config.toml
encoder_fused_qkv = true
encoder_bias = "all"
encoder_parallel_block = false
latent_channels = 8
decoder_widths = [64, 128, 256, 256]
decay_fraction = 0.2
adamw_weight_decay_other_params = 0.01
Rows from block 0 of the decoder of a small image denoising autoencoder, named by matrix and row number. Each number is 50 + 12 x the weight over its row's rms, rounded and kept within 0 to 99. All counts start at 0.
Before each channel's rows are labels from the 100 images, of 14848, where the channel reaches its highest value: "top examples" is what is common among them. Only what is clearly more common there than usual is listed. The data: photos of arthropod specimens (BIOSCAN-5M).
# conv: 3x3 conv (decoder.mid.0.conv.weight, 256x256x3x3, each kernel summed), inputs 128-255

top examples: order Coleoptera
conv.128:67 31 50 65 63 47 48 48 79 62 54 49 15 33 60 23 45 51 27 46 59 70 64 36 44 51 54 34 60 50 43 41 61 62 58 70 58 38 56 37 28 46 44 65 68 59 44 49 60 59 29 43 54 57 77 52 48 54 50 46 37 26 45 20 60 48 60 45 57 70 48 38 70 36 39 49 46 40 48 56 66 48 58 48 52 51 40 38 73 50 48 80 29 44 32 57 50 61 58 38 36 53 54 40 57 40 44 50 42 16 70 49 32 45 43 46 42 51 31 49 51 30 39 59 38 37 40 32

top examples: order Coleoptera
conv.10:41 56 57 42 58 48 40 52 30 59 56 34 49 32 55 44 46 39 61 51 41 53 54 33 59 64 43 52 24 52 78 36 71 40 53 37 59 47 65 44 63 50 57 32 45 39 58 56 71 65 53 38 44 39 59 61 56 51 39 63 55 47 49 47 44 63 47 24 45 26 44 41 58 46 48 43 65 70 49 52 57 44 44 74 46 46 70 62 50 50 60 35 46 47 51 49 59 17 66 59 73 55 63 42 50 40 41 37 67 87 55 57 37 40 42 48 76 45 60 60 48 65 56 48 61 58 55 54

top examples: order Coleoptera
conv.132:30 51 41 54 39 56 46 33 48 36 33 49 67 47 45 53 62 71 46 56 52 37 44 72 61 39 95 45 56 34 47 45 42 49 52 33 55 54 52 66 55 48 54 41 37 45 54 56 44 46 63 48 51 50 41 50 43 49 58 56 61 33 73 50 41 48 37 54 51 55 58 68 37 61 46 45 53 35 55 46 37 37 61 50 33 60 60 42 24 62 59 45 42 56 61 68 37 33 49 63 61 38 47 69 78 53 53 44 40 65 31 60 38 49 60 38 48 46 50 56 51 65 68 42 60 57 59 62

top examples: order Hymenoptera
conv.179:47 57 20 52 38 53 54 49 41 53 50 59 64 64 46 74 48 35 35 38 50 26 49 63 66 42 38 68 50 81 28 53 60 46 37 40 39 53 53 60 71 34 52 43 37 40 63 53 56 41 68 43 39 34 41 32 61 52 51 38 57 55 45 62 36 46 67 46 43 45 47 58 60 39 65 45 51 38 71 49 41 45 49 42 43 54 32 55 67 60 40 32 80 41 48 61 55 52 46 40 33 50 44 31 28 49 44 50 76 74 49 40 42 52 40 58 41 47 69 56 52 59 54 46 44 54 81 51

top examples: order Coleoptera
conv.47:46 49 78 52 49 61 37 55 57 45 65 39 56 54 54 50 62 40 69 45 37 67 54 32 37 47 29 59 43 33 68 49 45 53 52 67 39 50 46 53 43 51 48 58 37 55 58 40 51 63 30 49 48 75 53 60 70 42 60 55 36 32 48 28 41 55 50 43 44 40 39 24 62 55 23 55 51 63 37 53 50 50 53 58 49 62 70 49 50 39 64 74 40 37 60 32 54 65 54 55 61 38 55 33 68 51 40 57 33 48 50 55 15 36 46 71 69 57 47 45 44 54 45 54 52 45 47 51

top examples: order Hymenoptera
conv.65:48 53 56 58 64 56 42 34 52 39 48 47 56 61 65 43 60 52 57 65 55 55 62 42 58 38 63 39 54 31 47 45 43 57 49 62 43 33 47 40 34 59 57 53 54 47 25 44 42 46 31 61 36 67 60 58 53 49 61 45 61 44 65 25 49 56 44 54 65 23 50 52 56 63 40 65 49 47 42 47 47 49 49 47 38 63 53 67 84 58 47 34 33 44 56 51 63 78 43 35 62 43 23 59 48 31 39 41 59 26 33 68 64 46 53 55 56 56 39 43 47 33 49 58 53 44 11 41

top examples: order Hymenoptera
conv.3:46 66 48 34 30 54 62 63 41 50 64 47 84 57 39 50 36 43 64 44 37 25 42 56 49 52 22 41 42 57 44 61 63 32 55 39 54 45 37 72 48 38 56 44 52 50 49 51 51 42 61 34 55 37 37 44 56 46 53 59 52 70 40 67 46 36 54 27 63 29 39 69 61 57 43 56 49 53 68 36 48 43 61 39 38 51 33 31 40 43 59 26 60 27 43 41 53 27 45 57 45 50 51 58 57 40 56 57 99 74 38 44 71 46 37 45 63 58 41 55 46 54 62 44 43 72 69 57

top examples: order Hymenoptera
conv.186:65 09 31 57 45 55 63 50 74 50 46 57 46 43 47 56 41 60 31 64 66 43 50 43 50 42 71 36 59 58 55 47 47 63 46 49 52 58 47 41 35 54 38 62 68 49 15 50 39 52 39 54 59 58 67 52 39 54 57 37 62 64 38 47 49 49 51 47 64 54 43 53 58 62 55 51 29 46 50 30 40 44 37 43 44 42 29 54 69 62 32 67 31 55 60 50 51 81 57 49 43 51 58 58 62 73 55 55 65 19 40 42 76 44 56 35 28 53 52 49 38 37 54 41 45 22 37 30

top examples: order Coleoptera
conv.161:67 35 52 40 32 52 43 33 71 38 55 52 76 33 40 67 61 50 63 53 36 43 44 55 34 52 58 50 49 53 73 56 25 47 64 50 54 52 45 38 53 56 57 44 45 57 40 34 61 61 63 51 69 55 35 55 60 45 41 50 35 37 44 64 34 61 42 56 39 31 39 42 45 56 56 60 50 72 26 57 31 44 40 57 64 50 78 52 30 57 67 41 27 51 60 54 55 70 54 54 57 27 60 55 53 71 67 59 61 47 58 52 46 42 62 54 63 50 47 35 50 62 41 48 57 27 48 39

top examples: order Coleoptera
conv.140:53 27 54 61 43 54 61 49 42 58 45 51 44 45 41 78 33 52 49 62 47 48 32 50 39 62 40 55 49 41 51 72 51 47 66 51 55 54 51 44 54 55 30 57 58 55 39 53 55 59 45 54 55 52 54 49 71 43 54 41 45 18 52 57 48 50 45 39 34 54 67 48 57 72 39 56 43 64 19 52 43 55 48 37 57 42 71 55 64 53 54 43 48 75 69 43 48 42 59 55 36 41 62 48 47 36 68 64 45 22 78 38 29 49 73 53 32 48 47 53 51 71 47 56 66 40 21 46