From a checkpoint of a small image denoising autoencoder.
Model: decoder norm batchnorm, decoder activation leaky_relu.
Data: trained on photos of arthropod specimens (BIOSCAN-5M), 195000 training examples, 9.6 epochs.
Rows from block 1 of the decoder of a small image denoising autoencoder, named by matrix and row number. Each number is 128 + 24 x the weight over its row's rms, rounded and kept within 0 to 255. All counts start at 0.
After each channel's rows are labels from the 100 images, of 14848, where the channel reaches its highest value: "responds to" is what is common among them; "patch colour" is the nearest of a few named colours to the mean colour under the peak. Only what is clearly more common there than usual is listed. The data: photos of arthropod specimens (BIOSCAN-5M).
# conv: 3x3 conv (decoder.mid.1.conv.weight, 256x256x3x3, each kernel summed), inputs 0-85

conv.45 [123 112  83 109 155 145  92 120 151 122 121 137 132 111 128 164 154  98 126 104 114 185  98 152 115 123 147 168 148 126 119  82 133 118 165  99 128 113 107  94 115 124 166 207 162 110 124  87 140 140  98 150  97 127 149 132 132 137 155 138  67 134 159 158 139  94 101 172  67 141 112 139 144 136  83 131 121 110 138 124 151 116 112 143 156 166]
responds to: order Coleoptera
patch colour: white

conv.131 [139 157 120 165 136 118 136 116 151 130 147 142 129 146  85 148 118 190 124 170 133 119 119 153 149  88  98 134 141 146 109 156 123 115 186 133 152 173 211 120 118 106 140 153 156 121 143 125 169 126 100 128 167 132 154 115 131 115 109 138 138 124 160 121 173 143 114 154 116 151 130 104 128 159 112 129 183 118 153 109 161 108 112 123 103 121]
responds to: order Hymenoptera
patch colour: grey

conv.109 [140 157 149 116 121 118 146 117  85 131 108 130 133 142 132 115  82 130 135 106 145 129 119 122 128 119 133 143 148 120 118 173 143 135 132 178 111 102 119 136 140 141 132  98 132 126 181 155 135 129 111 134 171 157 129 154 131 127 100 161 137 158 132 127 111 127 116 106 151 144 141 120 122 153 127 165 119  97 130 174 129 160 146 125  89 142]
responds to: order Hymenoptera
patch colour: grey; brown

conv.183 [255 128 168 130 124 114 120  98 125 129  85 135 146 139 118 127 128 131 142  99 141 119 123 121 120 132 122 111 115 154 126 114 132 132 127 136 139 170 131 117  77 162 130 109 145 162 141 167 136 128 110 148 141 130 166 128 111 125 119 147 100 161 170 132  97  90 126 118 125 115 138  93  94  93 139 140 119 145 158 161 123 169 216 111 115 147]
responds to: order Hymenoptera
patch colour: grey

conv.174 [ 88 143 144 112 125 138 111 123 125  91  98 110 180 105 126 137  99 172 116  96 131 141 139 117 151 125 107 101 168 121 128 138 162  87 183 116  82 110 149 133 110 112 168 119 109 129 179  94  77 139 146 123 124 158 149  82 126 120 122 108  90 143 134 149 150  97  89 129 122 170 144  85 131  87 133 126 101 100 121 132 132 122  98  76 134 139]
responds to: order Hymenoptera
patch colour: grey

conv.191 [182 144 162 116  95 170 148 143 148 120 126 112 142 144  94 186 117 148 132 122 129 140 125 122 104 130 126 128 125 123 129 145 165 112 102 134 121 157  87 133 135 103 122 173  94 137 147 127 128 127 145 122 121 110 160 141 115 117  75 133 147 141 125 136 142 127 183 181 125 100 129 130 125 165 120 133 158 126 167 141 117 104 146 156 127 135]
responds to: order Hymenoptera
patch colour: grey

conv.23 [137 152 161 121 101 152 147 111 156  91 144 128 146 158 105  97 160 122 140 154 110 132 100 168 133  89 110 132 127 141 107 134 108 118 124 109 122 134 118 140 146 139 182 155 118 128 122 152  77  83 155 100 113 156 158 119  85 136 104 130 169 109 133 133 102 148 116 144 132 120  97 101 121 141  74 130 137 134 114 137 137  93 127 157 123 107]
responds to: order Coleoptera
patch colour: brown; grey

conv.69 [143 147  95 126 130 135 113  84 125 116 107 189 105 100 116 131 175 129  85 104 164 136 136 131 116 117  76 143 142 104 111 127 122 144 109 113 181 106 126 109 163 129 147 143 117 134 110 143 111 145 136 124 137  79 128 129 130 128 137 116  98 139 121 124  80  79 118 124 134 136 103 100 132 125 108 118  94 105 129 127 143 124  87 124 132 105]
responds to: order Coleoptera
patch colour: white

conv.204 [ 90 127 110  99 144 145 143 143  93 128 132 108 101 189 127 158 101 113  99 120 131 136 139 126 124 121 116 135 136  95 155 143 114 138 125 178 128 135 145 128 107 118 100 139 115 137 128 126 104  95  77  99 125 127 113 148 155 130 147 144 119 123 122 135 135 142 110 157 119 105 126 143 123 151 195 116  91  90 141 132  99 113 107 107 126 105]
responds to: order Coleoptera
patch colour: brown

conv.84 [181 128 135 112 185 106 101 127 110 106 126 103 164 156 141  90 115 133 144 107 131 117 100 126 151 130 101 166 115 122 173 137 120 130 132 102 128 118 101 129 135 102 129 180 155 138 120 117 109 127 121 136 147 146 104 152 124 118 164 163 142 113 145 103 119 136 137 125 141 105 140  83 152 151 114 120 156 116 145  84 159  89 115 116 112 107]
responds to: order Hymenoptera
patch colour: brown; grey

conv.86 [ 77 165 127 138 100 148 145 144 120  98 132 136 126 158 124 105 131  96 118 123 139  93 149 160 139 106 146  87 136 126 105  82 168 133 119 156  90 150 120 142 131 168 114 108 158 125 137 118 128 125 146 121 166 112 155 137 118  99 180 102 206 134 106 149  80 141 146 125  91 131 100 122 130 104 144 150 115 121  91 136 110 151 158  82 124 116]
responds to: order Hymenoptera
patch colour: grey

conv.111 [ 87 123 103 133 129 137 119 124 144 142 145 113 131 135  94 132  89 169 154  85 123 123 131 102 153 120 169 144 140 144 111 121 145 137  98  94  85 126 107 148 119 150 107 120 135 103 119 122 148 113 116 131 135  88 136 129 106 107 125 157 150 132 184 162 102 104 138 125 148 151 164 130 122 128 119  98 133  97 105 113 123 174 115 126 117 169]
responds to: order Coleoptera
patch colour: brown

conv.211 [125 133 124 128 124 104  69 106 119 145 116 102 130 137 129 183 140 133 116 134 153 149 146  95 144 125 177 116 165 133 163 122 142 141 138 151 133 113 192 120 140 130 149 128  78 130 176 120 117 119 125 112 123 138 140 155 109 130 136  93 104 138 138 150 106 103 131 112 100 130 154 117 121 140 104 152 110 113 139  93 116 140 119 108  96 138]
responds to: order Hymenoptera
patch colour: grey

conv.98 [147 223 103 157 127 142 126 184 170 136 154 152 162 137 104 102 105 121 149 162 112 127 128 158 125 160 127 124 118 144 117 111 133 116 147 145 156 124 142 109  79  97 131 111 133 177 153  81 148 122 129 116 163 129 111 142 136 148 128 125 165 136 117 119 175 129 130 138  90  96 112 113 139 136 119 134 147 107 128 106 122 148 144 147  87 122]
responds to: order Hymenoptera
patch colour: grey; brown

conv.49 [129 150 141 128 145 140 154 117 147 103 110 135 113 151 151 121 128 131 163  99 123 155 116 115 138 119 117 135  85 182 132 132 138 107 122  99 118 160 144 152 153  98 151 134 129 152 112 105 107 130 144  98 123 126 105 159 127 137 145 145 180 148 120 116 130 145 131 109 135 154 123 115 147 152  39 130 164 146 110 126 143 163 119 163 157 121]
responds to: order Hymenoptera
patch colour: grey

conv.88 [128 110 188 118 113 122 126 136 111 106 124 160 121 139 117 131 115 136 151 110 114 107 173 107 102 112 156 127 101 111 109 111 170 147 108 129 110 106 110  93 108 149 147 100 116 113 165 110 125 119  94  80 162 109 185 143 118 102 135 130  99 134 134 115 135 127 106 109 121 165 129  98 127 149  91 134 122 131 155 136  89 127 168 159 118 104]
responds to: order Hymenoptera
patch colour: brown; grey

conv.227 [136 122 138  98 162 143 130 110 141 143 144 124 121 118 126 136 145 130 137 118 130 129 182 116  78 116 133 105  95 119 126 137 108 150 128 107 130 121 125 141 135 106 114 147 122 107  98 144 133 124 159 151 120 121 165 145 124 113 100 141 125 124 132 111 113 231 139  83 168 152 148 122 139 142 131 129 137 208 139 146  88 126 135 148 184 107]
responds to: order Hymenoptera
patch colour: grey

conv.214 [127 101 117 119 123 111  77 118 113 127 133 181 122 145 179 152 138 124 152 110  97 168 124 115 114 122 126 112 118 156 155 165 102 102 165 130 119 118 179 111 145 151 159 111 117 131 156 126 120 129 139 132 122 176 160 165 150 134 145 126  98 142 115 111 110 155 154 144 132 132 128 153 146 166 127 120 133 112  93 141 122 114  89 133 133  92]
responds to: order Hymenoptera
patch colour: grey

conv.135 [117 162 128 118 114 118  91 145 159 146 137 110 148 149 134 153 122 147 165 125 136 143 132 143 114  96 177 105 124 164 121 139 114 133 193 132 145 161 138 127 128 119 126 123 103 170 166 124 151 145 119 111 106 115 129 154 149 141 156 155 132 171 145 118 170 164 128 153 117 149 133 154 130 122 126 125 142 178 136  93  91 172 122 103  96 133]
responds to: order Hymenoptera
patch colour: grey

conv.32 [144 181 145 152 151 164 153 156 134 123 232 156 115 160  97 122 142 112 141 156 149 132 101 130 136 111 117 122 138 130  83 138 146 110  93 131 170 129 127 159  97 131 132 125 136 122 115 122 135 136 123 143 120 129 164 142 149 122  86 145 125 147  97 117 149 162 112 157 131 115 143  85 127 181 114 149 147 151  96 131 192 137 137 159 145 136]
responds to: order Hymenoptera
patch colour: grey

conv.89 [135 154 147 123 125 164 153 129 121  70 128 144 150 144  91 116 106 181 149 150 124 137 128 137 130 177 124 141  99 134 126 161 145 135 149 122 131 111 133 145 155 158 130  88  90 111 127 156 101  78 132 128 132 148 144 129 179 123  81 104 143 118 137 136 101 145 142 146 129 117  70  62 141 114 108 123 116 127 148 113 113 119 159 109  94 163]
responds to: order Hymenoptera
patch colour: grey; brown

conv.65 [146 196 145 149 137 139 134 115 129  81 154 148 132 177  87 116 145 168 118 119 110 133 142 135 211 153  87 137 118 127 155  92 155 101 131 133 167 124 139 125 183 121 111 153 103 137 131 106 166 113 109 151 151 139 119 126 167 139  95 111 162 131  89 161 109 106 116 134 115 115 144  72 109 204 101 149 117 139 110 104 176 114 132 127 126 143]
responds to: order Hymenoptera
patch colour: grey

conv.104 [157 159 123 133 110 122 175 141 116  97 141  91 100 149  93 162  88 141 164 111 135 121 154 127 148 143 135  98 137 172 116 151 148 119 118 122 116 170 199 155 110 121 119 120  87 161  94 146 118 141 160 102 152 126 162 162 136 140  98 144 110  87 123 116 147 183 122 144 150 138 155  96 141 111 104  97 163 172 135 140 156 162 156 123  84 166]
responds to: order Hymenoptera
patch colour: grey

conv.119 [100 118 103 202 154 102 146 131 109  95 171 130 122 183 172 124 127 125 192 216 128 144 145 124 101 145 133 139 103 137 151  80 129 122 124 121 108 123  70 144 113  88 118 120 135 139 133 110 136 114 141 104 157 141  97 123 145 129 123  97 159 110 122 101 107 102 153 126 136 106 116 140 145 125 141 174 155 119 132 103 149 153 103 105  77  99]
responds to: order Hymenoptera
patch colour: grey; brown

conv.71 [123 112 136 158 136 110 123 131 137 112 134 134 123 153 113 115 177 135  97 161 135 100 150 118 138 103  95 133 113 146  83 142 115 116 150  93 178 158 134 137 163 145 160 156  99 122 164 144 151 134 140 137 111 142 137 132 106 109 116 136 168 100 136 156 118 123 131 255 131 139 148 110 104 114 123 121 144 127 130 139 117 125 168 146 124 154]
responds to: order Hymenoptera
patch colour: grey

conv.242 [167 166 131 118 143 112 128 134 169 114 117 146 167 103 121  74 136 114 162 150 156 106 155 111 113 177 124 153  88 128 149 107 112 141 117 125  98 130 152  95 103 123 158  78 119 115 115 111 130 147 128 100 168 115 109  86 175 199 139 124 133 123 133 102 114 121 137  67 119  85 143 121  87 141  73 148 132 148 124 143 147 145 118 126 141  96]
responds to: order Hymenoptera
patch colour: grey

conv.63 [142 131 127 146 135 130 164 149 156  93  98  88 134 148 100 147  93 103  90 110 111 132 158 147 127 179 160 159 168 137 134 136 132 138 102 108 154 136 127 140 147 116 163  71 100 121 159 149 152 137 141 116 132  78 128 120 148 139 122 145  80 131 119 134 150  81 132 131 131 108 150 120  92 103 135 169  46  92  97 138 149 124 143 142 143 143]
responds to: order Coleoptera
patch colour: brown; black

conv.8 [131  95 130 118  83 127 148 162  91 109  99 204 106 170 138 122 175 144  84 138 169 156 124  97 148 142 129 144 163 129 129 101 117 123 167 134 139  77 149 148 191 116 106  96  81 130 123 199  93 133 129 108 102 168 109 135 137  99 147  86 138 140 100 128 112 154 145 137 165 146 139  92 155 150 147 125 135 154 149 142 130 127 131 128 125 114]
responds to: order Hymenoptera
patch colour: grey

conv.110 [125 149 133 161 126 128 109 161 142  93 163 142 110 114 117  74 152 139 108 148 164 126 143 124 122 122  91 124 106  87 122 162 141 111 123 138 172 133 150 158 187 125 163 155 127 115  99  97 111  97 110 126 174 137 125 155 131 145 171  92 118 102  94 131  81 141 108 133 142 120 100 105 119 126 130 101 126  79 127 148 184 145 127 122 155 121]
responds to: order Coleoptera
patch colour: white