config = dict(
    encoder_arch='vit',
    train_examples=195000,
    encoder_conv_stem=False,
    decoder_widths=[64, 128, 256, 256],
    lr_schedule='wsd_sqrt',
    adamw_weight_decay_other_params=0.01,
)
Rows from block 0 of the decoder of a small image denoising autoencoder, named by matrix and row number. Each number is 128 + 32 x the weight over its row's rms, rounded and kept within 0 to 255. All counts start at 0. After the name is the row's rms in percent of the matrix's.
Before each channel's rows are labels from the 100 images, of 14848, where the channel reaches its highest value: "top examples" is what is common among them; "colour at peak" is the nearest of a few named colours to the mean colour under the peak. Only what is clearly more common there than usual is listed. The data: photos of arthropod specimens (BIOSCAN-5M). In brackets: how many of the 100, against the usual share in percent.
# conv: 3x3 conv (decoder.mid.0.conv.weight, 256x256x3x3, each kernel summed), inputs 0-127

top examples: order Coleoptera (45 vs 16.8)
colour at peak: brown (59 vs 2.2); black (41 vs 0.2)
conv.238 150 [114  78 164 129 122 131 159 149 178 126 100 105 130 165 144 206 108 144 130 179 149  85 186  99 182 138  72 139 142  98 102 141  97 110 130 168 132 151 115 152  93  87 130  95  60 125 131 141 112 156  95  65  61 175  87 117  80 166 117 165 114 137 154 121 149  76 138  99 160 169 121 186 107 129 101  94 109 163 121 120 166 139 143 127 135 138 122 154  98 159 194 107 104 117 108 141 119 168 143 114 121  62 110 137 121 113 127 107 123 173  19 166 176 116  99 147  89 125 152  64 123 138 117 184 107 112 149 130]

top examples: order Hymenoptera (43 vs 20.4)
colour at peak: grey (61 vs 9.8)
conv.60 075 [ 79  59  56 112 136 166 141  98 165 111 119 131 115 130  99 129 174  88  99  64 151 114 123 223 154 140 144  90 141 129 102 156 128 117 115 196  83 161 192  96 114 117 110 144 155 140 146 248 106 172 107  84 104 133 150 108 162 142  52 122 141 129 105 110 132 135 205  70 143 161 127 100 100  92 111 156 127  91 117  74 141  85 176  94 129 100  99 129 114 132 197 129 117 120 160 129 118 165 168 107 120 152 131 117 150 169 122  96 126 147 144 109 163  94  65 104 125 118 133 140 120 124  78  92 144 167 113 138]

top examples: order Hymenoptera (49 vs 20.4)
colour at peak: grey (79 vs 9.8)
conv.65 079 [194 174 106 122  73 136 143 141 108 145 174 114 114 218 128 131  34 148 138 161 167 129 150 133  99 111 114 146 133 105  97 141 105 143 152 162 179 104 166 168  83 140 148 147 109 111 126  57 135 132 123 114 129 136 132 109 123  76 181  97 163 152 166 105 144  96 136 135 102 128 158 152 108 165 144 167  82 162 138 156 125 142  42  80  91 180 115 152 156 120  46 139 150 140 116 122 134 103 114 143  90 119 131 182  92 105 196 127 137 138 108 136 143 220 149 148 117 122  87 122 173 133  60 125 187  91 134 108]

top examples: order Coleoptera (76 vs 16.8)
colour at peak: brown (74 vs 2.2)
conv.213 113 [126  58  94  45 123 144 131 146 108 115 134 149  92  83 108 140 133 168 113 138 113  95 145 178  94 109 107 129 130 152 119 104 119 143 125 126 149 134 164 107 119 115 152 121 191 144 160 196 192 100 170 137 187 125 122 160  74  89 124  58 172 114 105  51 158 136 139 105 134  95  31  70 166 141 155 162 128  90 133 119 164 175 116  72 143 132  94 124 116 125 125 138 130  97 111 157 164 185 135 155 176 187 171 150 137 151 134 167 140 116 104  95 146  95  73 121 128 102 150 148 134 173 110 134 170 151 129 107]

top examples: order Hymenoptera (41 vs 20.4)
colour at peak: grey (55 vs 9.8); brown (41 vs 2.2)
conv.218 067 [165 107 121 142 153 140 112 162 151  83 150 150 144 156 124 124  85 193 147  92 141 126 110 101 108  90  55 110 115 105 149 114 216 167 182 118 109 138 131 159 153 172 147 138 165 179 119 148 147 171 123  71 119 181 166 137  87 100 121 113 151 111 108 101 167 120 168 155  76 123  81 124 136 126 165 125  80 144 105 123 119 151 107 130  98 103 134  73 176  95 136 120 115 115 119 129 114 142 161  95 117  62 135 189 114 132 190 121 124  57 125 121 150 193  41 109 108 126  57  18 103  94 135 126  78 110 147 108]

top examples: order Coleoptera (58 vs 16.8)
colour at peak: grey (45 vs 9.8); brown (44 vs 2.2)
conv.62 117 [ 88 124 108 111 144 150 120 108 135 113 132 119 131 151  78 104  74 126 157 105 181 133  81 137 121 150 108 161 140 127 226 147 182 166 137 129 110 114 111 138 155 123 140 124 129 131 152 178 105 170 174 197 139 109 120 127 195 124 132 107 121 117 159 132 138 157  90 168  66 104 177  83 117 142 144 161 128  59 136 125 123 144 140 160  87 135 124 120 159 119  50  99 158 126 169 167 126 119  81 106 140 143 145 130 145 146 172 138 111 131 210 145  76 140 142  89 147 134 123 112  88  88 187 149 160 126 157 171]

top examples: order Coleoptera (51 vs 16.8)
colour at peak: grey (79 vs 9.8)
conv.240 084 [117 185 158 133  89 121  89 117  69 164 192 124 121  86 155 123  34 146  70 186  86  94 126 110 116 139  50 113  88 131 144 105 107 102 109  68 119  85 115 145 137  71 140 131 123  94 122 160 118 120 161 127 151  96 174 129 127 105 153 113 117 142 112 138 115 162  32 135 114  87 180 118 126 173 139 118 133  92 152 173 119 167  93 163 146 178 113 144 132 158  68 107 167 123 123 127 115  89 113 137 127 143 138 129  94  88 157 181  85 117 144 118 114 128 153 125 126 144 127 138 127 150  82 158 170 128 143 102]

top examples: order Coleoptera (42 vs 16.8)
colour at peak: grey (90 vs 9.8)
conv.2 079 [137 118 105 132 126 171  88 108 128  67 153 152 128 124 115 103   0  54 150 115 149 114 120 101 144  77  47  89 150 103 159 125 180 134 125 169 117 128  64  77 110  85 121 102 156 143 176 178 149 101 122 181 152 117 164  98 151 176  62 134 103 173 117 134  82 118 144 110 124 164 166 160 127 108 116  95 135 130 105 164 149  86  86 141 150  98 114 143 186 128 143  94 150 148 106 116  80 155 148  77  86 119 124 161 148 140 126  98 172 166 229 153 137 121 142 167 139 129  97  63 123 123 139  91 131 155 121  75]

top examples: order Coleoptera (48 vs 16.8)
colour at peak: grey (52 vs 9.8); brown (42 vs 2.2)
conv.185 103 [150 211 190 155  87 124 142 138 170 124 114 160 148  81 147 129 218 200 133  75 105 141 146 104  95 143  77 111 113 169  37 107 126 130  99  70 145 119 103 142 110 143 141 165 143 112  45 104 182  94 137 160 168 147 137 143 109 138 136 159  74 131  43 118 149 156 122 141 118 139 123 133 116 144 139 113 117 117 117  89  88 201 105 147  98 140 146 122  95 111  98 128 105 131  95 147  75  87 140 172 141  97 124 113 122 160 154 116 149  67  87 163 138 123 108  92 110 130 134 106 134 157 154 129  48  99 114  46]

top examples: order Hymenoptera (42 vs 20.4)
colour at peak: grey (74 vs 9.8)
conv.57 058 [196 167 158 113 121 139  99 145  90 144 106  99 126 111 145 131  70 156 106 127 101 150 174 177 111 122  37 145  99 153 122 161 167  74 128  99 108 177  91 120  92 138  83 156 146  87 193 188 176 110  97  81 185 147 179 120  87 140 160  90 138 134 111 143 112 104 134 163 154 150  90 124 149 132 127 116 155 147 136 128 144 123 116 103 108 121 116  99 129 152  99 105 107 129  97 129 115  83  88 129 182  76 121 136 119  89 141 152 103  98  90 116 154 143  51 106 113 108 128 146 149 171 158 145 148 114 173 126]

top examples: order Coleoptera (50 vs 16.8)
colour at peak: grey (31 vs 9.8)
conv.27 103 [109 116 159 170 195 134 121 221 121  78 112 132 160 126 179 131 172 143 139  70  60 174 134 124 136  88 189 122  98 169  93 138 105 106 131 126 119 115 114 131  82 154  99 255 120 131  72 123  76 189 124 171 111 140 200 110 130 116 131  97 155 127 126  96 120 137 124 149 109 102 144  80 139 121  88  77 119 139  83 135  96 111 104 112 152 144 124 148 128 112 150 115 106 118  66  84  92 134 147 143 132 105 135 131 131 157 152 185 170 130 164 133  91 138 143 147 124 152  92 139 149 111  88 163 121 138 171 155]

top examples: order Coleoptera (44 vs 16.8)
colour at peak: grey (52 vs 9.8); brown (40 vs 2.2)
conv.119 133 [162 123 140  84 105 133 111 124 107 157  76  91 118  92 135 142 173 131 139 126  85 180 148 157 152 102 178 128 105  86 104 137 126  86 143 139 127 159  98  94 147  83 123  97 123 134 190  73 155 130 116  76 110 127 121  84 122 144 168  64 197 147  74 175 125 128 181 130 133 143  57  76 137  92 127 126 153 104 136 164  96  57 164 109 131  54 171 121 153 110 172 146 124 129 102 144 117 138 123 119 121 136 108 152 137 139  60 103 116 136 160 105 129  82  42 139 117  96 119 117 128 152 124  96  98 131 186  94]

top examples: order Coleoptera (37 vs 16.8)
colour at peak: grey (30 vs 9.8)
conv.132 115 [126 130 131 169 140 150  95 221  79 120 134 156  94  84 161  83 146 150 117 124  15  74 121 162 118  78  95 148 151 162  56 114 133  74 130  99 106 137 102 108 183 160 129  58 135  95 157  64 129 139 132 139 117  59 143 142  98 137 202 101 176 131 133 140  88  88 146 110 136 133 110 112 168 148 111 109 179 137 128 125 129 179  87 110 175 131  99 146  90 137 120 142 124 122 107 109 148 118 169 182 138 186 131  95 115  99  51 194  43 121 135 128 123  94 190 159 137 143 124 123 130 107 122 128 188 146 117 117]

top examples: order Coleoptera (42 vs 16.8)
colour at peak: brown (53 vs 2.2); grey (28 vs 9.8)
conv.68 121 [163 171 138  49 118 157 139 117 102 143  89 130 142 167 108 119  84 104  99 117 167 146 159 143 103 110  64 143 136 109 164 132 166 167 109 158 166 146  78 191 128 116 126 144 135 155 172 184 181  93 157 103 213 109 104  78 143 144  80 102 145 115 122 152 137 143 165 122 145 143  72 134 124 105 151 157 118 131 145 145  82  67 160 104 100 154 108 128 171 146 118  98 155 125 128 141 143  99 152 111  64 161 128 172 118 103  97 129 156 130 233 133 104 172  97 138 114  55  99 151 165 122 121 149 157 126 149  92]

top examples: order Coleoptera (43 vs 16.8)
colour at peak: grey (43 vs 9.8)
conv.146 105 [ 69  97  75 161 138 119 139 190 148 133 161 134  94 149 138  37  56 164 108 145 164 148 137 144 134 100  22  90 163 135 112 130 155 136 137 166 122 129 125 152 123 164 133 153 112 147  77 143  99 139 113 162  84 122 131 151  97  96 123 223 126 170 130 111 157  92 153 102 204 161 155 166  42 107 156 144 108 184 118 101 115 121  92  79 139 139 115 148 113 125 164 151 155 100 139 116 175 149 156 103  99 109  91 179 143 108 126 123  91 122  85  84 132 163 128 148  85 133 119 100 182 121  22 117 143 109 105 124]

top examples: order Hymenoptera (42 vs 20.4)
colour at peak: grey (64 vs 9.8); brown (25 vs 2.2)
conv.77 091 [179 154 133  97  83 104  96 195  93 102 152 112 102 138 131 134  93 144 187 137 109 205 152 130 123 118 124 182 111 120  83 151 120 160 178  98 103  91 138 136 136 146 150 130 177 123 148 175 127 137 130 139 175  76 127 149 100 126 175  66 107 135 128 105 111 132 128 181  78  83  98  57 121 128 122 129 178 128 149  97 137 182  80  84 118 118 147 112 134 119  73 203  72 144 110 129 127 139  71 171 177 170 131  85 101 160 137 153 151 128  92 131 158 113 142 101 129 118 109  60 128 139 133 128 150 130 156 129]

top examples: order Hymenoptera (45 vs 20.4)
colour at peak: grey (61 vs 9.8)
conv.112 076 [176 123  91 171 150 123 104 155 103  99 170 112 108 147 115  90  70 164 163 108 143 119 112 149 160 124  66  95 113  97 111 138 198 124 152 158 153 114 152 103 127 148 159  87 124 139 104 117 121 109 141  82  95 146 158 158 106  88 203 143  98 151 136 176 115 104 118 129 100 143 116 146 133 100 165 112 133 121 103 194 126 195  88 142 123  89 155 132 171 117 102  89 148 101  92 147 162 189 136 118 133 154 145 169 139 107 160  57  68 115 122  92 135 133 121 139 125 119 115  38 122 154 108  82 104 159 111 115]

top examples: order Coleoptera (44 vs 16.8)
colour at peak: brown (64 vs 2.2); grey (26 vs 9.8)
conv.94 089 [ 68 130 101 169 103 154 117 193 152 142 127 163  95 106  83 107  94 217 103  39 100 123 112 175 110 106 105 120 129 158 114 144 138 107 166 165  72 131 164 129 114 175 147 124 160 104 114  44 149 158 117 131 151 112 110 159 106  98 167 228 144 109  96 120 125 114 145 102 128 175 108 122 105  86 112 117 154 145 133  54 177 162 144  82 117 150 144 106  73 138 126 117 112 140 156 116 128 147 151 149 176 143 118 115 116 128 154 118 120 134 119 159 167 134 171 109 114 147  94  86 139 124  95 106 149 139 107 180]